A small contrastive audio-text model, trained from scratch: encoder moe top_k.
Rows from block 2 of the audio encoder, named by matrix and row number. Rows with one number belong to one neuron. Each number is 128 + 32 x the weight over the matrix's rms, rounded and kept within 0 to 255. All counts start at 0.
# fc1: MLP up (encoder.blocks.2.mlp.fc1.weight, 480x160), inputs 120-159
# fc2: MLP down (encoder.blocks.2.mlp.fc2.weight, 160x480, transposed), outputs 120-159
fc1.307 [128 161 122  83  77 102 186 173 103 106 136 151 108 105 221  90 140 179 115  98 137 192 162 147  87 145 195 109 201 185 138  64 129 140 113 133 123 113  53  93]
fc1.308 [136 119 139 109 121 154 154  95  98  60 179  75 125 111  64 116 137 159 136 143 152  55  68  57 102  79  71 107 175  84  85 107 190 160 132 133 138 127 203 136]
fc1.309 [172 142 143 132 132 103  95 135 135 109 115 130 122  95 109 175 143 155 144 231 119  97 134 187 121 193 160 119  92 163 105 110 120  36 151 112 111 203  73 124]
fc1.310 [ 81 160 141 186 147 119 154 118 190 126 125  67 155 153 127 107 109 163 128  89 144 118 143 123 150  89 206 119 194 101 104 129 148 122 100 154  80 155 113 125]
fc1.311 [ 93 147 132 176  27 166 126  62 126 139 142 149 224  98 106  95  83 198 203  24 158 103 228 111 134  97 163  91 205 120 123 213 101  81  99  90 138  92  84 190]
fc1.312 [142 102  87 156  83  89  87 185  97  41  84 178 177  71 119 177 102 150 152  93  84 116 132 150 113 114 105 131 166 126  99 121 133 172 120 110  86 123 132 114]
fc1.313 [119 100 126 124 119 115 103 122 134 155  98  93 115  99  93 133 143 110 110 133 137 123 128 152 130 138 139 130 166 158 128  98 108 111 140 102 129 103 107 136]
fc1.314 [103 130 180  97 102 155 129  92 122 110 184 170 192 135 155 159 208 194  93 166 103 156  65 116 127 104 114  83  89  88  83 124 127 135 127 116 139 175 147 188]
fc1.316 [ 75 159  90 114  74 152 125 136  95 173 207 119 150 130 196 141 133 130 147  97 123 189 183  96 117 112  85  62  97 160 115 177  94 162 203 120 110 106 170 139]
fc1.317 [ 77 159  97 139  54 167 117 110 105 146  48 149 171  84 118  83 186 108 163 118 121 163 123 142 117 121 157 125 124 147 151 181 120 126 130 103  92 117  48 121]
fc1.318 [147 129 171 124  14  66 161  69  49 117 100 193 161  72 151 121 190 137 162  54 166  92 111 152 139 107 170 157 181 127 114 149  88 123 101 106 131  84 159 193]
fc1.319 [143 161 108 137 103 118 128 123  94 148 106 125 137 142 163 119 160 106 117 144 121 143  93 127 126 123 150 112 111 110 118 109 124 158  99 116 110 133 146 125]
fc1.321 [165 150 109 134 112  73 119  77 117 139 140 135 160 116  59 123 136 121 140  99 135 118 179  99 186  96 198  76 155 142  93 120 107 137 138 110 138  96  67 169]
fc1.322 [112 139 122 116 130 124 127 143 135 126 132 127 154 132 133 101 138 131 127 112 142 136 146 116 145 122 114 146 140 128 141 133 133 109 132 135 124 129 127 143]
fc1.323 [115 129 105 125 166 124 106 140 148  73 135 109 129 148 112 124  86 154 141  76 133 162 214 110 138  82 123  58 135 147 174  95 106 115 110 104 130 118 114 134]
fc1.324 [140 120 103  49  78 123  56 168 151 124  73 181 150 153 153 138  75 135 121 125  98 135 139  92 114  96  81  98  82 120 129 115  85 142 104 141  67  97 174 162]
fc1.325 [133 173 175 126  58 138 130 123 127  82 102 143 151 166  99 102 147 111 121 103 106 118 128  55 104 120  55 144 141 154 171 148 117 153 137  77 142 128 158 205]
fc1.326 [ 98 105 187 143 145 128  92 101 177 146 106 138 203  87  83  58  98 149  85  72  95 143 117 107  98  95 160 132 157 123 183 157 151 115 165 133 104  82 144 156]
fc1.328 [181 102 160 100  80 137 119 139 120 176 136 139 158 130 110 150 116 132 127  89 107 202  97 153  93 151 171 140 163  87 132  64 117 108 113  96 145 108 120 130]
fc1.329 [112  90  96 109 100  92 150  99 120 180 127 122 174 118 155 172 136  23 114 126 129 185 120 124 102 125 121 114  71 120  94 126 120 139  98  98 113 102 190 159]
fc1.330 [247 114 108 193 231 107 171 132 126 145  93 208  52  50 200 111  95 140 132 134 206   0 186  87 110 142 115 147 134 135 151 103 125  85 186 126 145 255  66 157]
fc1.331 [141 122 133 154 133 176  73 125  65 197 101 158 214  93 106 102 115  85 154  83 136 157 169  96 145 176 132 175 148 139 142 119  58  72 199 114 117  52 159 130]
fc1.332 [102 154 141 103 112 192 162 114 113 110  88 193 195 114  80 136 110 145 163  84 133 108 119 144  97 177 189 188 148 198 191 209  70  72 126 138 119  14 183 191]
fc1.333 [170 148  48 160 125 141 129  48  63 128  83 177  60 135 175 145 110 110 164 165  73 146  15 201 121 136 102 117 189 170 104  77 126  89 150 116  96  20 103 177]
fc1.334 [121 134 139 137 143  84 142 142  95  95 207 132 186 154 141 126 129  87 103 130 132 132 182 111 130 149 118 107 125 133 101 159 121 181 117 112 150 131  89 198]
fc1.335 [122 169 164 123 102 141 156 138 141  82 112  11  94 151  67 136 119 138 173 206 124 193 179 129  61 173  88 162 118 105 152 139  81  74 143 129  86 108  98 120]
fc1.336 [176 150 166  55 153 180 153 107 158 122  90  99 204 171  92 153 105 140 141 142 140 139 146  65  86  90 144 164 137 139 165 194  91  98  61 116 164 130 116 103]
fc1.337 [138 109 134 122 168 151 100 172 110 106 138 141 152  67 142 101  78 101 122  86 149 128 183  82  97  62  92 145 112 106 101 129 201  93 117 144  93 137 153 114]
fc1.339 [159 128  85 147 151  78 118 144 142 107 119  69 181 166  79  87 160 111 132 132  64 181 211  52  82 140 169  30 131 148  62 145  90  94 141 147 136 116  65 170]
fc1.342 [ 66 197  76 108  84  67 173  94 171  77  20 232 213 165 109  26 120 168 102 119 128 115 109 170 153 153 143 172 101 188 117 126  92 113 175 110  17  74 124 151]
fc1.344 [109 128 147  64  93 147 121 104 118 115 118  92 127 132 200 139 113 155 180 111  68 163 154 162 144  74  94 145 107 138 177 126 101 134 148 106 131 114 131 109]
fc1.345 [131 106 110 111 132 179 113  78 167  66 170 132 137 146  99 129 114 154 138  80  92 131 123 128 118 161 152 155 134 169 181 122  89 120 155 157 109 106  99 156]
fc1.346 [130 141 160 105 133 158 184 105 161  92 109 155 125 203  93 106 141 142 137  84 154 139 134  84 115 145 145 128 127 113 116 140  95 140 127 161 136  77 104  97]
fc1.347 [137 164 130 168 157 139 129 157  84 150 155 171  64 141 175  84 101 155 158  80  51 146 114 177 136  99 148 103 169  64 168 186 142 123 106 114 154 122  80 133]
fc1.348 [138 156 109 120 175 141 122 172 149 118 122 166  77 124 178  87 107 102 143 107 150 114 170  90 124 123 172 145 126 135 111 153 114 103 133 179 131 118 106 174]
fc1.349 [142 100 178  89  95 176  86 158 147 153 167 109 148  91 141 138 137 134 131  57 115 154 152 120 101 151 129 144 107 139 120 135 149 131  90 158  93 206  83 132]
fc1.350 [ 88 160  97 114 115 135 140 123  79  94 120 149  76 198 144 165 192 155 134 150 109 112 132 129 116  49 118 146 147 116 128 179  85 125 125  46 100 169 101 129]
fc1.351 [120 150 152 100 209 127 136 162 170 137 116  92 140 178 106 148 130 147 126 153 144 100 121  98 125 108 137 104 139 120  93 162  98 158 140 130 141 156 144 107]
fc1.352 [129  93  72 164 151 131 173  73 155 153 127 103 172 172 101 201 113  69  81 202 170 227  98  65 139  84 122 118 149 178 139 162 128 164 165  94 128  76 147 190]
fc1.354 [115 112 144 144  98 150 108 144 136 130 105 173  74 145 109  91 119 116 121 134 109 158  84  87 156 125 130  72 128 124 141  94  98 157 142 153 100  74 102 147]
fc1.355 [119 122 139 113 136  95 150 174 123 107 155 106 148 147 151 128 126 177 126 154 169 123 148 110 100  65 108 110 175  96  91 137 128 112 131  96 135 138 102 103]
fc1.356 [130 124 134 124 106  68 161 193 124 176 148 155 116 150 205 139 147 105 137 120 119 120 174 120 119 147 148 196 120 125 127 209  93 136  62 112 139 148 168 126]
fc1.357 [100 128  84 100  97 184  68 157 164 127 186 134 137 134 123 132 113 144 115 138 106 139 129 142  89 113 121 203  97 129 120 144  85 153 148 113 111 166 153 145]
fc1.358 [145 137 114 128 128  91 138  82 119 161 129 155  32 133 138  85 115 125 160 101 134 124 133 103 101 169 121 117 115 126 156 143 161 138 131 111 149 133 148  82]
fc1.359 [128 108 127 168 190  70 212 173 149  98 156  73 123 164  63 169 129  90 148 168 138 199 172 140 102 172 184  67 137 156 167  97  73  99 141 148 129  85 159 130]
fc1.360 [123  96 139  97  63 196  91 121  69 145 122 103 114 166 180 110 123 134  83 132  54 182 101 119 206 165 184  44 188  65 166 160 111  83 147  99 185 120  98 108]
fc1.361 [ 94 155 117 149 121 116 112  87 101 139  94 149 146 137  87 115 152 114 162 108 208 101  90 158 137  99 218 134 136  59 126 207  35 111 161 180 157 140 129 155]
fc1.362 [ 87 137 130 159 136  84 205 140 166 121 136 136 139 161 155 148 126 107 126 129  57 174 133 145  96 112 128 124 133 138 205 184 119 174  97  99  85 140  73  75]
fc1.363 [154 112  93 111 148 152 157 105 165 159 180 134 147 115 128  98 115 148  86  56 117 195 143 102 131  79 119 216 125  91 145  96 174 102 182 117 129 104 100 113]
fc1.364 [138 141 143 114  98  81  71 129 103 153 160 219 220  77 130 108 187 179 161 143  64 175 148 183  94 119  97  98 117 132 189 175  67 118 104 160 146 119  76  99]
fc1.365 [163 109 178 131 127 146 112 104 143  87 105 117 120 141 201  93 142 156 116 113  89 158 165 127 116  71 111 167 178 163 189 165 111  94 110  99 137 128  88 170]
fc1.366 [ 82 167  91 135 151 141 103 133 131 134  74 102 159  78 139 117 108 156 133 136 157 169 109 169  90 161 162 140 142 100 188  83 111  73 105 131 103 149 214 113]
fc1.367 [ 92 123 127 115 129 185 154 116 152  63 137  10 144  47 160  70 117 100 141 111 137 136 253 122 150  97 156 160 255 119 131 130 135  97 155  83 170 171 114  70]
fc1.369 [141 114 151 131  88 105 106 108 103 126 155 106 110 110 148 109 134 138 129 130 115 116 151 161 121 105 134 123 160 131 148 128 139 135 113 148 159 124 129 121]
fc1.370 [159 166 146 208 158  68 147 135 131 180 138 111 177  78  52 138 163 160 101 154  93 142 148 121  99 175 207  96 188 142  59  71 149 120  86 143  84 147  89 161]
fc1.371 [135 103  87 166 118  95 137  80 110 124 126 131 171 111 163 147 145 108 125 135 107  95 134  87 123 136 106 118 152 129 114 104 144 155 154 129 107 111 175 152]
fc1.373 [104  96  49  77 105  88 119 137  77 195  83 135 133 133 172 153 211 149  83  85 159 104 124 116 143 136 136 100  70 140 154 123  90 103 134  40 174  75  54 115]
fc1.374 [144 118 115 124 191 131 179 111 123 108 136 157 144 175 129 119 192 164  87 125 129 194 115 192 151 148  63  87  91 178  96 154 137  78 133 128 139  82 136  90]
fc1.375 [ 83 167 115 116  85 147 132 152 108 104 135 119 138 123 150 133 124 138 118 145 159 102 130 100 143  81 131 143 114 120 122 127 164 141 119 115 147 123 120 136]
fc1.377 [ 82 181 140 137 111 103 130 115 134 125 107 160 139 156 123 135  79 100  75  97 106 158  67 148 160 151 192 105 146 135 145 131  94 103 126  78 147  96 151 143]
fc1.378 [162 174  98  57 131 146 184 125  71 114 145  72 173  71 116 103 132  46 106 128 108 170  96 162 112 130 182  54 146 118 114  94  74 158  65  92 111 188 184 141]
fc1.379 [110 129 113 130 129 136 145 185 115 155  98 155 172 107 155 140 171 103 145  86 159 126 123  98 100 135 111 130 115 125  84 132 165  98 134 156 131 146 148 129]
fc1.380 [145 208 106 125 165  85 128 193  69 189 124 117 149 139 125 118 113 158 186 146 122 144  76 168 134 194 112 124  97  65 139  93 138 135 131 153 133  73 148 124]
fc1.381 [113 157  74  78 137 150 104 118 141 165 133 150 103 109 116 108 144 111 146 161 130 158 150 130 109 140 126 188 135 173 117 174 117 118 140 105  86 122 137 163]
fc1.382 [190  55 136 100 120 110 177  96  89 126 125 150  91 123 116 141 120 175 151 201 154 145  95 149  73  68  70  54 153 136 107 117 139 127 177 144 143 168 102 195]
fc1.383 [ 88 188 125  58  89 156 118 141 105 174  84 179 148 200 171 130  96 209 114 126 193 166  80 200  43 201  57  66 168 173 172 105  76 156 218  96 207  99 184 182]
fc1.384 [ 97 183 130  71 132 143 164 126 145 121  88  98 164 109 138 158 126  78 121 158 104 125 144 143  96 133 125  90  76 162 187  79 125 106 109 135 171 166 124 130]
fc1.385 [118 150 147 137 136  98 149 124 137 178 143 160 144 129 158 106 105 117 158 156  90 120 177 127 123 112 111 140 106 145  95  80 139 140 122 121 179  72  61 129]
fc1.386 [114 132 177  85  91 116 143 139 197 171  55  64 195 198  97 109 130 135 146 106 140 163  64 189 143  87  59  75 125 162 153 169 147 146 200 188 123  75  88 143]
fc1.387 [147 154 135 181 191 108 165 168 125 166 152 100 122 164 194 174 114  76 148 108 158  58  94 170 100 119 172  91 130 147 152  80  71 100  94  68 123 138  54 104]
fc1.390 [114 117 156  86 108 115 179 157 164 102 118 142 135  93 152  95 132  83 152 133 153 134 153 120  96  84 126 141 154  88  91 206 115 148  81 138 146 129 111  80]
fc1.391 [ 76  76  84 179 171 108 135  60 116 124 107 104 188 140 114 113 127 139 116 129 130 160 114 119 123 155 146 138 150  91 153  98 129 111  88 139  88 125 108  86]
fc1.392 [130 151  99 152 129 154 151 146 104 127 113 133  85 138 169 111 120  97 134 140 148 114 136 196  71 182  98 116 138 128 137 125 142  98 140 157 144 111 135 183]
fc1.393 [111 140  75 130 126 164 247  62 147 151 117 115  49 190 141 147  69 245 144  92 148 159 224  96 104 159  81 114  76 131 191 116 106  60 175  74 117 157 133 219]
fc1.395 [140 152 116  99 145 102  62 161 179 183  73  80  38 145  91 193 158 178 130 146 183  94  72 117 130 181 164 122 113 101 103 161 178 105 135  99 100  75 103 100]
fc1.396 [108  72 138 103 127 116 130 145 135 149 125 131 116 147 160 166 134 128 165 134 133 124 138 160  88 136 159 150 126  96 157  95 161 120 123 145 134 146 132 112]
fc1.397 [122 152 132 126 188 101 155 143 120 140 156 129  93  88 112 121  90 132  91 161 163 157 139 123 139 155 130  79 180 124 113 165 152 152 137 139 114 102 136 140]
fc1.398 [129 105 128  87 136 199 169 101 120 139  84  74 110  81 124  78 168 137 149 106 134 165 226 100 107 148  52 126 124 140 155 112 131 105 214 113  90  66 111 125]
fc1.399 [215 116 117 147  95 180 124 183  68 125 128 172 168 129 156  78  48 219  84 143 110 153 105 149  99 113 167 124 116 118 124  99 154  99 106 150  88 140  61 156]
fc1.400 [118 119 126 120 134 146 139 130 135 133 128 117 112 135 131 139 115 121 135 104 117 133 130 150 115 120 136 140 134 133 138 138 122 119 121 124 111 122 120 120]
fc2.307 [166 162 159  33 111 196 154 112 158  93 121  77 107 112 152 133 108 109 179 182 114 121  76 109  85 183 138  72 224  92 128  99 115 135 188 117 128 169 186 138]
fc2.308 [149 131 132  92 109 106 121 166 141 157 219  99  98  58 135 147 128  65  65 155 174 179 118 229  95 149 100 144  71 174 129 120 106 143  73 158 163  47 184 155]
fc2.309 [115  78 143 121 167 184 193 100 144 112 135 158 158 132  85 156 144 159 118  80 112 107 125 213 125 103 154 143  81  87 128  96 155  69 114 159 125 139 105 133]
fc2.310 [110 128 174 125 134 113 159 195 165  93 152 132  75 140 119  96 162 154 134 151  84 126  67  99 109 100  91 117 149 101 145  60 144 142  92  78 138 148  90 151]
fc2.311 [117 127 142 142  52 150 103 100  55 176 221  65  93  83 126  77 159 166 203 153  79 177  74 158 181 106 104 178 174  89 142 118 157  96 138 105 124 182 180 144]
fc2.312 [129 132 102 110 154  96 134 192 111 100 113 155 100 173 128 150 138 175  91  73 137 139 130 100 108 145 170 167 146 157 108 179 133 113 179  45 135 120 172  77]
fc2.313 [130  98 104 114 137 102 118 139 139 111 116 126 102 138 115 179 123  89 146 149 106  91 125 140 170 144 120 158  78 133 114 112  98 101 153 114 114 157 127 124]
fc2.314 [109 195 115 112  93 173  98  69  92 105 206 114  66 131 148  96 141 132 162 127 132 208 151 145 170 116  74 127  74 125  56  99 122 138 171 178  77 144 221  86]
fc2.316 [ 75 138 127  84 119  94 172 135 118 193 146 161 118 125  76 135 164 171 149 115 144 120 167 147 150 114  96 130 112 129 119 162 117 164 186 144 126 120 109  86]
fc2.317 [109 141 133 147 111 174 144 100 148 117  64  85 134 141 142  78 146 109 115 164 145 118  93 127 107 164 122 112  80 181 107 166 119 142 149 122 147 150 158 114]
fc2.318 [119  85 230 158  66 133 189 142 160 180 136 160 152 110 163 137  74 152 106 157 116 145 106 106 134  74 162 131 133 144 130 181  75 100 124 120 114 204 131 131]
fc2.319 [110 135 108 123 106 123 111 106 136 143 138 125 125 120 134 140 141 115 119 154 113 113 147  79 113 139 125 135 121 137 146 126 134 122 120 120 137 112 169 111]
fc2.321 [154  96 135 106 106 132 163 184 138 127 187 151 153  62  98  68  82 115 204 139 135 118  84 111 153 170 180 174 112 147 122  95 120 111  64 105 131  74 183 120]
fc2.322 [101 143 100 134 135 122 132 108 116 130 107 140 138 127 150 137 117 128 132 113 134  92 124 139 121 124 130 151 120 142  96 127 135 126 141 140 144 129  97 130]
fc2.323 [111 148 151 108 163 129 118  87 145  87  82 136  99 159 108 106 112 145 135 164 163 139 188 118 107 119 150 126 152 139 113 102 107  86 142 154 125 196  83 122]
fc2.324 [112 140 118 145 158 186  91 166  82 104 155 111 171 219 133 159  95  91 140 150 111 127 154  92 130 160 103 127 141 119  86 143  84 102 164 127  71 163 132 113]
fc2.325 [115  61 189  94 158 184  81 108  85 130 118 172 121  85 154 207  32 187 143  78 169 111  81 125  69 123 189  95 155 126 127 121  93 158  79 124  89 138 206 119]
fc2.326 [131 112  84 154 162 143 117 103  80 116  82 192 120 102  37  93  95  88 118  62 151  75 182  84 160  94 211 137 102 134 125 125 134 194 103 193 126  84  89 160]
fc2.328 [154 152 156 102 113 126 120 183 141 168 127 125 113 161 146 134 236 135 173 129  65 189 132  96 175 101 125 139 180 144 121  89 111 160 146 162 119 174 102  97]
fc2.329 [  0 165 113 104 120 139 100 133 135 233 166 142 108 186 111 129 165 118 100 118  86 107 173 167 103  66 114 134  91 177 107 107 124 164 133 115 169 158 152 128]
fc2.330 [173 145  83 217 194 123 118 140 132 150 125 111 128 142 206  63 161 123 144 122 130  74 149  77  91 129  12 156  89 143 179  79 125 139 105  91 103 246 137 145]
fc2.331 [ 85 135  96 182 127 109 121 136  93  98 130 167 166 131 122  88  66  69  81 104 122 166 185 118 125 105 127 142  68  99  93 152 109 186  88 149 129 108 163 125]
fc2.332 [124 101 139  98 131 142 121  89 182 125 165 153 125 150 192 151 151 111  50 135 118 118 130  74 174  74  55 146 115  85 109 124 103 173 116 141 124 110 144 134]
fc2.333 [143 133 147 145 131 165  86  86 142  49  99 111 167 171 146 156 151 103 106  94  98 102 125 218  86 122 159 102  83 136 132  65 115  38 202 107 160 101 174 139]
fc2.334 [162 140 149 144 108 139 156 184 106 150 200  65  99 154 101 132 130  58 101 161 135 112 155  85 112 106 156 106 135  85  80 133 125 123 108 118 128 102  91 157]
fc2.335 [183 196 163  94 185 133 184 144 119 133 122  82 154 134  88 113 116 191 168  57 100 113 170 154 154 129 146 173 111 160 127 142 194 110 151 116 138 179  68  96]
fc2.336 [105 135 116 150 160 131 118 131 121  73 143 144 181 178 144 174 165  90 167 122 120 136 163  93  95 146  94 106  98 163 137 146  92 117 125 148 181 114 152  95]
fc2.337 [144  82  98 117 126 123 113  89  98 115 206 214 121 115 111 147 137  63 138  78 103 142 131 108  90 118 119 150 154  86 143 105 179 101  99 138  90 158 142 143]
fc2.339 [123  98 133 185 109 127  54 170 133 121 120 118 137  78 137 160 145 120 120  80 137  71 193 126 189 126 155 159  88 146 115 135 164 112 195 106 172 144 194  80]
fc2.342 [ 82 187  77 168 106 111 166 142 156 165  57 149 200 130  98 123 133 194 131 151 148 149 178 195 114 165 131 195  75  83  71 168 108 177  96  97 100 117  93  98]
fc2.344 [129 179  99 115 136 115 112  87 101 197 120 135 138 173  86 133 108 125 176  66 146  98 115 106 125  64 150  65 126 158 142 173 139 136 167 103 169 164 138 134]
fc2.345 [ 99 107 159 193 116 168  65 154 138 153 129 113 152 119  85  87 191 123 111 178 146  82 110 124 124 116 120 119 149 123 102  87 136 148 133 136 162  77 134 150]
fc2.346 [168 159 142 134 128 163 125 159 144 109 111 102 166 138 120 135 103 138 178 111 148 136 105 122 120 119  84  80 113 138 112 106 136 105 133  98 146 170  93 139]
fc2.347 [111  90 125 164 153  95  98 154  70 189 107 134 195 179 128  65 122 155 139 114  96 134  91 144 112 116 159 102 203 177 141 116  33  98 162 149 172 114 206 110]
fc2.348 [116 107 149  99 178 132 104 132 146 111 125 108 114 123 140 133 108 101 137 103  89  69 161 120 138 135 122 143 131 174 132 132 130  48 157 140 130 121 116 123]
fc2.349 [115 154  93  38  88 118 173 144  89 124 158 104 131 180 156 179 119  65 121 107 102 118 186 131  88 168 156 169 143 141  92  85 145  77 121 125 156 144 135 189]
fc2.350 [146 136 103 133 190 143 133 126  75 140  59 155 184 102  93 136 162 160 133 101 102  92 149 166  81 144 132 113 161 166 220 165 174 201 160 171 127 145 158 207]
fc2.351 [130 105 178 140 161 144  54 129  66 133 160  80 111 138 135 155 140 146  85 169 106 142 110  86 120 171 131  81 130 150 189 164 111  83 116  90 196 210  92 145]
fc2.352 [137 115 116 100 150  67 131 119 205 117 120 122 134 150 112 151 104 114  87 153 168 140  88  86 129 116 139 134 133 214  73 176 149 134  67 112 125 152 126 125]
fc2.354 [116 160 130 131 117 153 100  89 119 183  55  99 130 129  89 168  83 109 133  96 121 179 141 166 115 154 104 135 139 130 107 124 146  67 146 160 106 136 125 145]
fc2.355 [134 171 159 137 158 151 132 102  93 100 130 143 110 113 143 141 128 115 161  96  72 103 140  76 153 114 139 169 117 147  92 158 115 147 152 152 150 100 115 122]
fc2.356 [141 133 121 135 133  79  89 157 126 115 182  56 123 171  93 141  86  84 118 153 117 132 170 116  32  87 129 178 116 116 181 126  60 117 184 131 136 116 132 112]
fc2.357 [ 82 148 156 107 164 108 128 189  76 103  93  64  96  98 137 104 153  88  68 133 128  79 119 123 122 208  46 125 130 144 154 146 103 118  57  80  80 118 169 125]
fc2.358 [ 91  94 140 169  79 125  59 107 140 128  71 104  92 115 121 116 145 170 147 130 145 116  91 120 165 153 163 168 120 133 109 130 125 156 128 147 124 181 139 144]
fc2.359 [206  91 116  78 187 146 108  97 132  41 151 104  89 159 125 111  97 138  95 183 136 169 152 152 133  68 129 157  95 154 103 123 194 119 150 114 141 168 153  94]
fc2.360 [104  66 127 107 149 145 130 140 122 119 145 104 138 164 188 142 136 118 143 154 153  77 156 173 136 172 118 179 118 173 146 100 156 154 154 222  99 186 127 147]
fc2.361 [142  47 218 108  75  85 122 105 101  84 134 203 119 130 127 111 116 192 153 119  66  95 165  83 150 103 154 172 130 194 106 145 137 174  79 184 129 123 195 103]
fc2.362 [110 119 183 146 131 181 141 191 139 123  67 102 132 159 112 154 193 129  71 184 112 100 166 169 145 119 123  74 118 163 128 125  74 178  83 144 150 159 142  69]
fc2.363 [165 104  18 145 133 104 112 108 178 153 131 194  94  93 134 141 172 163 121 138  90 104 124  97  54 106 106 132 124 129 165 147 136 121 110 192 139 129  98 167]
fc2.364 [176 115 144 244 160 168 105 124 109 111  85 177 161 157 148 151 129 161 129 112 181 128 119 125 152  90 178 129 100 104  87 141  95 117 154 112 141 127 136  76]
fc2.365 [115 189  93 154 169 184 133  62 104 116 159 159 121 139 158 172 157 107 180 106 132 128 125  68 125  59  83 123 117 149 132 133 120 138 158  60 101 140  96 154]
fc2.366 [153 152 101 184  83 131 120 130 143 106 146 115 138  85 186 121 155 127 125 167 145 149 104 146  90 155  84 158 122 153 134  82 138 130  76 163 133 104 170  80]
fc2.367 [108 119 168 117  64 185 143 133  69 165 134 170  29 114 169  91  10  86 174 211 108 146 151 119  99 126  64 154 161 130 199 158 143 134 121 115 108 161 102 122]
fc2.369 [119 139 151 128 129 110 130 147 153 115 172 143 140 134 114 143 109 125 113 132 110 139 104 120 135 142 113 126 156 104 112 125 167 117 134 150 130 173 136 158]
fc2.370 [146 145 186 133 152  86 141 209 141 122 173  96 153  26  76 133  80 184 127 141 170  86 135  42 176 146 139  95 171  87 123  71  98 145  86 133  97 129 139 114]
fc2.371 [117 113  94 162 108 151 161 134 106 125 130 106 125 134 159 126 171 137 131 176 138 110 123 139 168 124 133 121  94 112 153 150 164 118 135 157 135 110 143 136]
fc2.373 [119 168  95 123  81 108 145 133  63 153 128 134 112 161 169 165 123 138 154 129 154 174 171  92  90 119  52 118 111 160 127  96 179 154 115 114 119 110 117 128]
fc2.374 [153  89 104 171 134  92  89 147 177 143 153 201 122 147 130 109 143  81 118 108 157 143 145 102 167 105 102 179 103 125 152 144 141 203 106  48 182 124  97  83]
fc2.375 [ 83 135  80  93 154 142 130 127  95 149 135 174 113  97 142  95 139 108 150 153 131 121 130  82 147 122 133 154 106 168  88 108 111 181 158 112 150 136 113 135]
fc2.377 [115 126 174 134  78 146 103  65 163 158 117 101 134 103  67 140 112 122  89 120 150 159 151 106 177 100 156 211  96 107 144 128 129 139 155 180 147  76 207 138]
fc2.378 [121 176 126 120 137 184 134 148 155 130 104   4 115 146 154 134  89 128 100 154 197 173 147 137 120  78  89  91 144 194  74  92 131  77 143  61 149  73  96  93]
fc2.379 [104 138 137 116 135 134 143 176  91 176 111 172 162 135 114 105 125 110 144 160 169 110  99 123 116  91 106 142 117 185 152 117 141 133 135 149 175 123 153 147]
fc2.380 [123 117 131 138  84 147  59 224 101 171 130  72 130 107 114 150 141 187 139  84 114 104 183 114 119 159 128 142 123 151  65 125 127  84  91 152 145  93 129 115]
fc2.381 [139 126 102 107 169 177 117  90 147 131 100 133 187 214 208 129 157 124 105 171 103 125 146 153 121  84 106  78  93  88 147 133 129 124 110 145 168 147  85 137]
fc2.382 [131 118 180  86 131 133  96 136 115 135 161 111  55 143 152 110 132 148 130 132 109 136 149 168  92 111  79 140  99 126  88 119 106 116 202 205 148 181 153  68]
fc2.383 [152 186 116  75  92 185 149 175 194 216 186  86 133 139 191  75 121 163 150  74 132 165 129  93 137  96 101 168 119 136  94 104  98  91 140 150  93 137  98 117]
fc2.384 [190 151 199 117 134 102 151 137 158 128  82 146 158 137 151 161 195 134  95 119  87 136 145 150 110 166 119 113 130 108 119  78  87  28 184 119  83 124 162 116]
fc2.385 [ 69 107 110 132 147 143  60  89 123 174 126 116 144 155 112 140 125 109 164  78 136 116 150 147 116 102 119  86  87 150  99 100 152 124 144 121 137 100 139 133]
fc2.386 [105  59 181 132  44 113 131  72 173 159 176 134 117 159 131 157  68 180 233 100 200  94 121 140 105 104  84  94 164 153 138 170 166 152 202 151  69 112 104 188]
fc2.387 [128  52 160 130 161 136 148  85 105 186 132  67  74 151 131  99 157 116 138 135 159 133  92 135 131 120 105 143  84 140 153 191 165 136 133 154 133 145 114  94]
fc2.390 [138 136 157 161 166  97 107  98 137 171 147 146 160 126 160 144 134 129 126 172 124 179 193 149 154 171 139 122 127  89 111 152 184  31  83  51  66 153 106 105]
fc2.391 [174 116  67 151  91 137 117 146 108 172  93 124 137 123 107 141 157  96 124 143 159 144 130 102 163 102 145 114 164 134 142 159 158 141  79  60 119  34 109  80]
fc2.392 [129 117 110 116 155 141 152 137 133 168 127 131 101 121 111 118 175 116 144 117  82 170 123 120  87 128 159 152 126 137 122 115 165 123 135 117 212  87 119 135]
fc2.393 [135 127 162  93  93 129 107 167 141 185  91 156  56 150 100 108 124 154 138 217 144 157 104 119 209 170 172  95 140  38 133  45 179 114  41  27 184 142  95  92]
fc2.395 [150 103 157  79 166 235  97 201 163 109  75  65  52 167  75 156 146 112 198 211 117  58  42  84 172 131 157 114 156  62 108 113 113 122  76 136  79 110  99 144]
fc2.396 [127 187 122 110 127 123 142 134 128 121 112 121 129  94  95 133 155 127 136 119 126 108 155  97 137 126  99 119 109 120 105 135 106 146 148 136 145 147  97 153]
fc2.397 [164 101 112 155 144 164 175 138 135  86 210 129 143 123  90 153 108 111  97 156 145 110  75 119 104 119 152 124 114 126 131 117 132 153 129 111  99 137 112 137]
fc2.398 [140 125 155 108 115  65  98 157 142 102 199 131 136 145 109 151  93 151 121 171 112 150 157 152 145  90  18 120 146 177  61 100 135 114 177 138 132  92 161 121]
fc2.399 [172 117 124 128 129 166 129 166  74 131 117 142 116 133 134 150  80 205 117 137  94  68  89  98 166 149 143  95  97 154  52 116 153 162 142 160  58  82 150 136]
fc2.400 [118 133 136 132 123 117 116 122 134 132 128 127 131 128 140 132 140 125 123 128 126 134 144 114 120 141 121 131 129 127 121 112 134 113 119 127 141 119 135 135]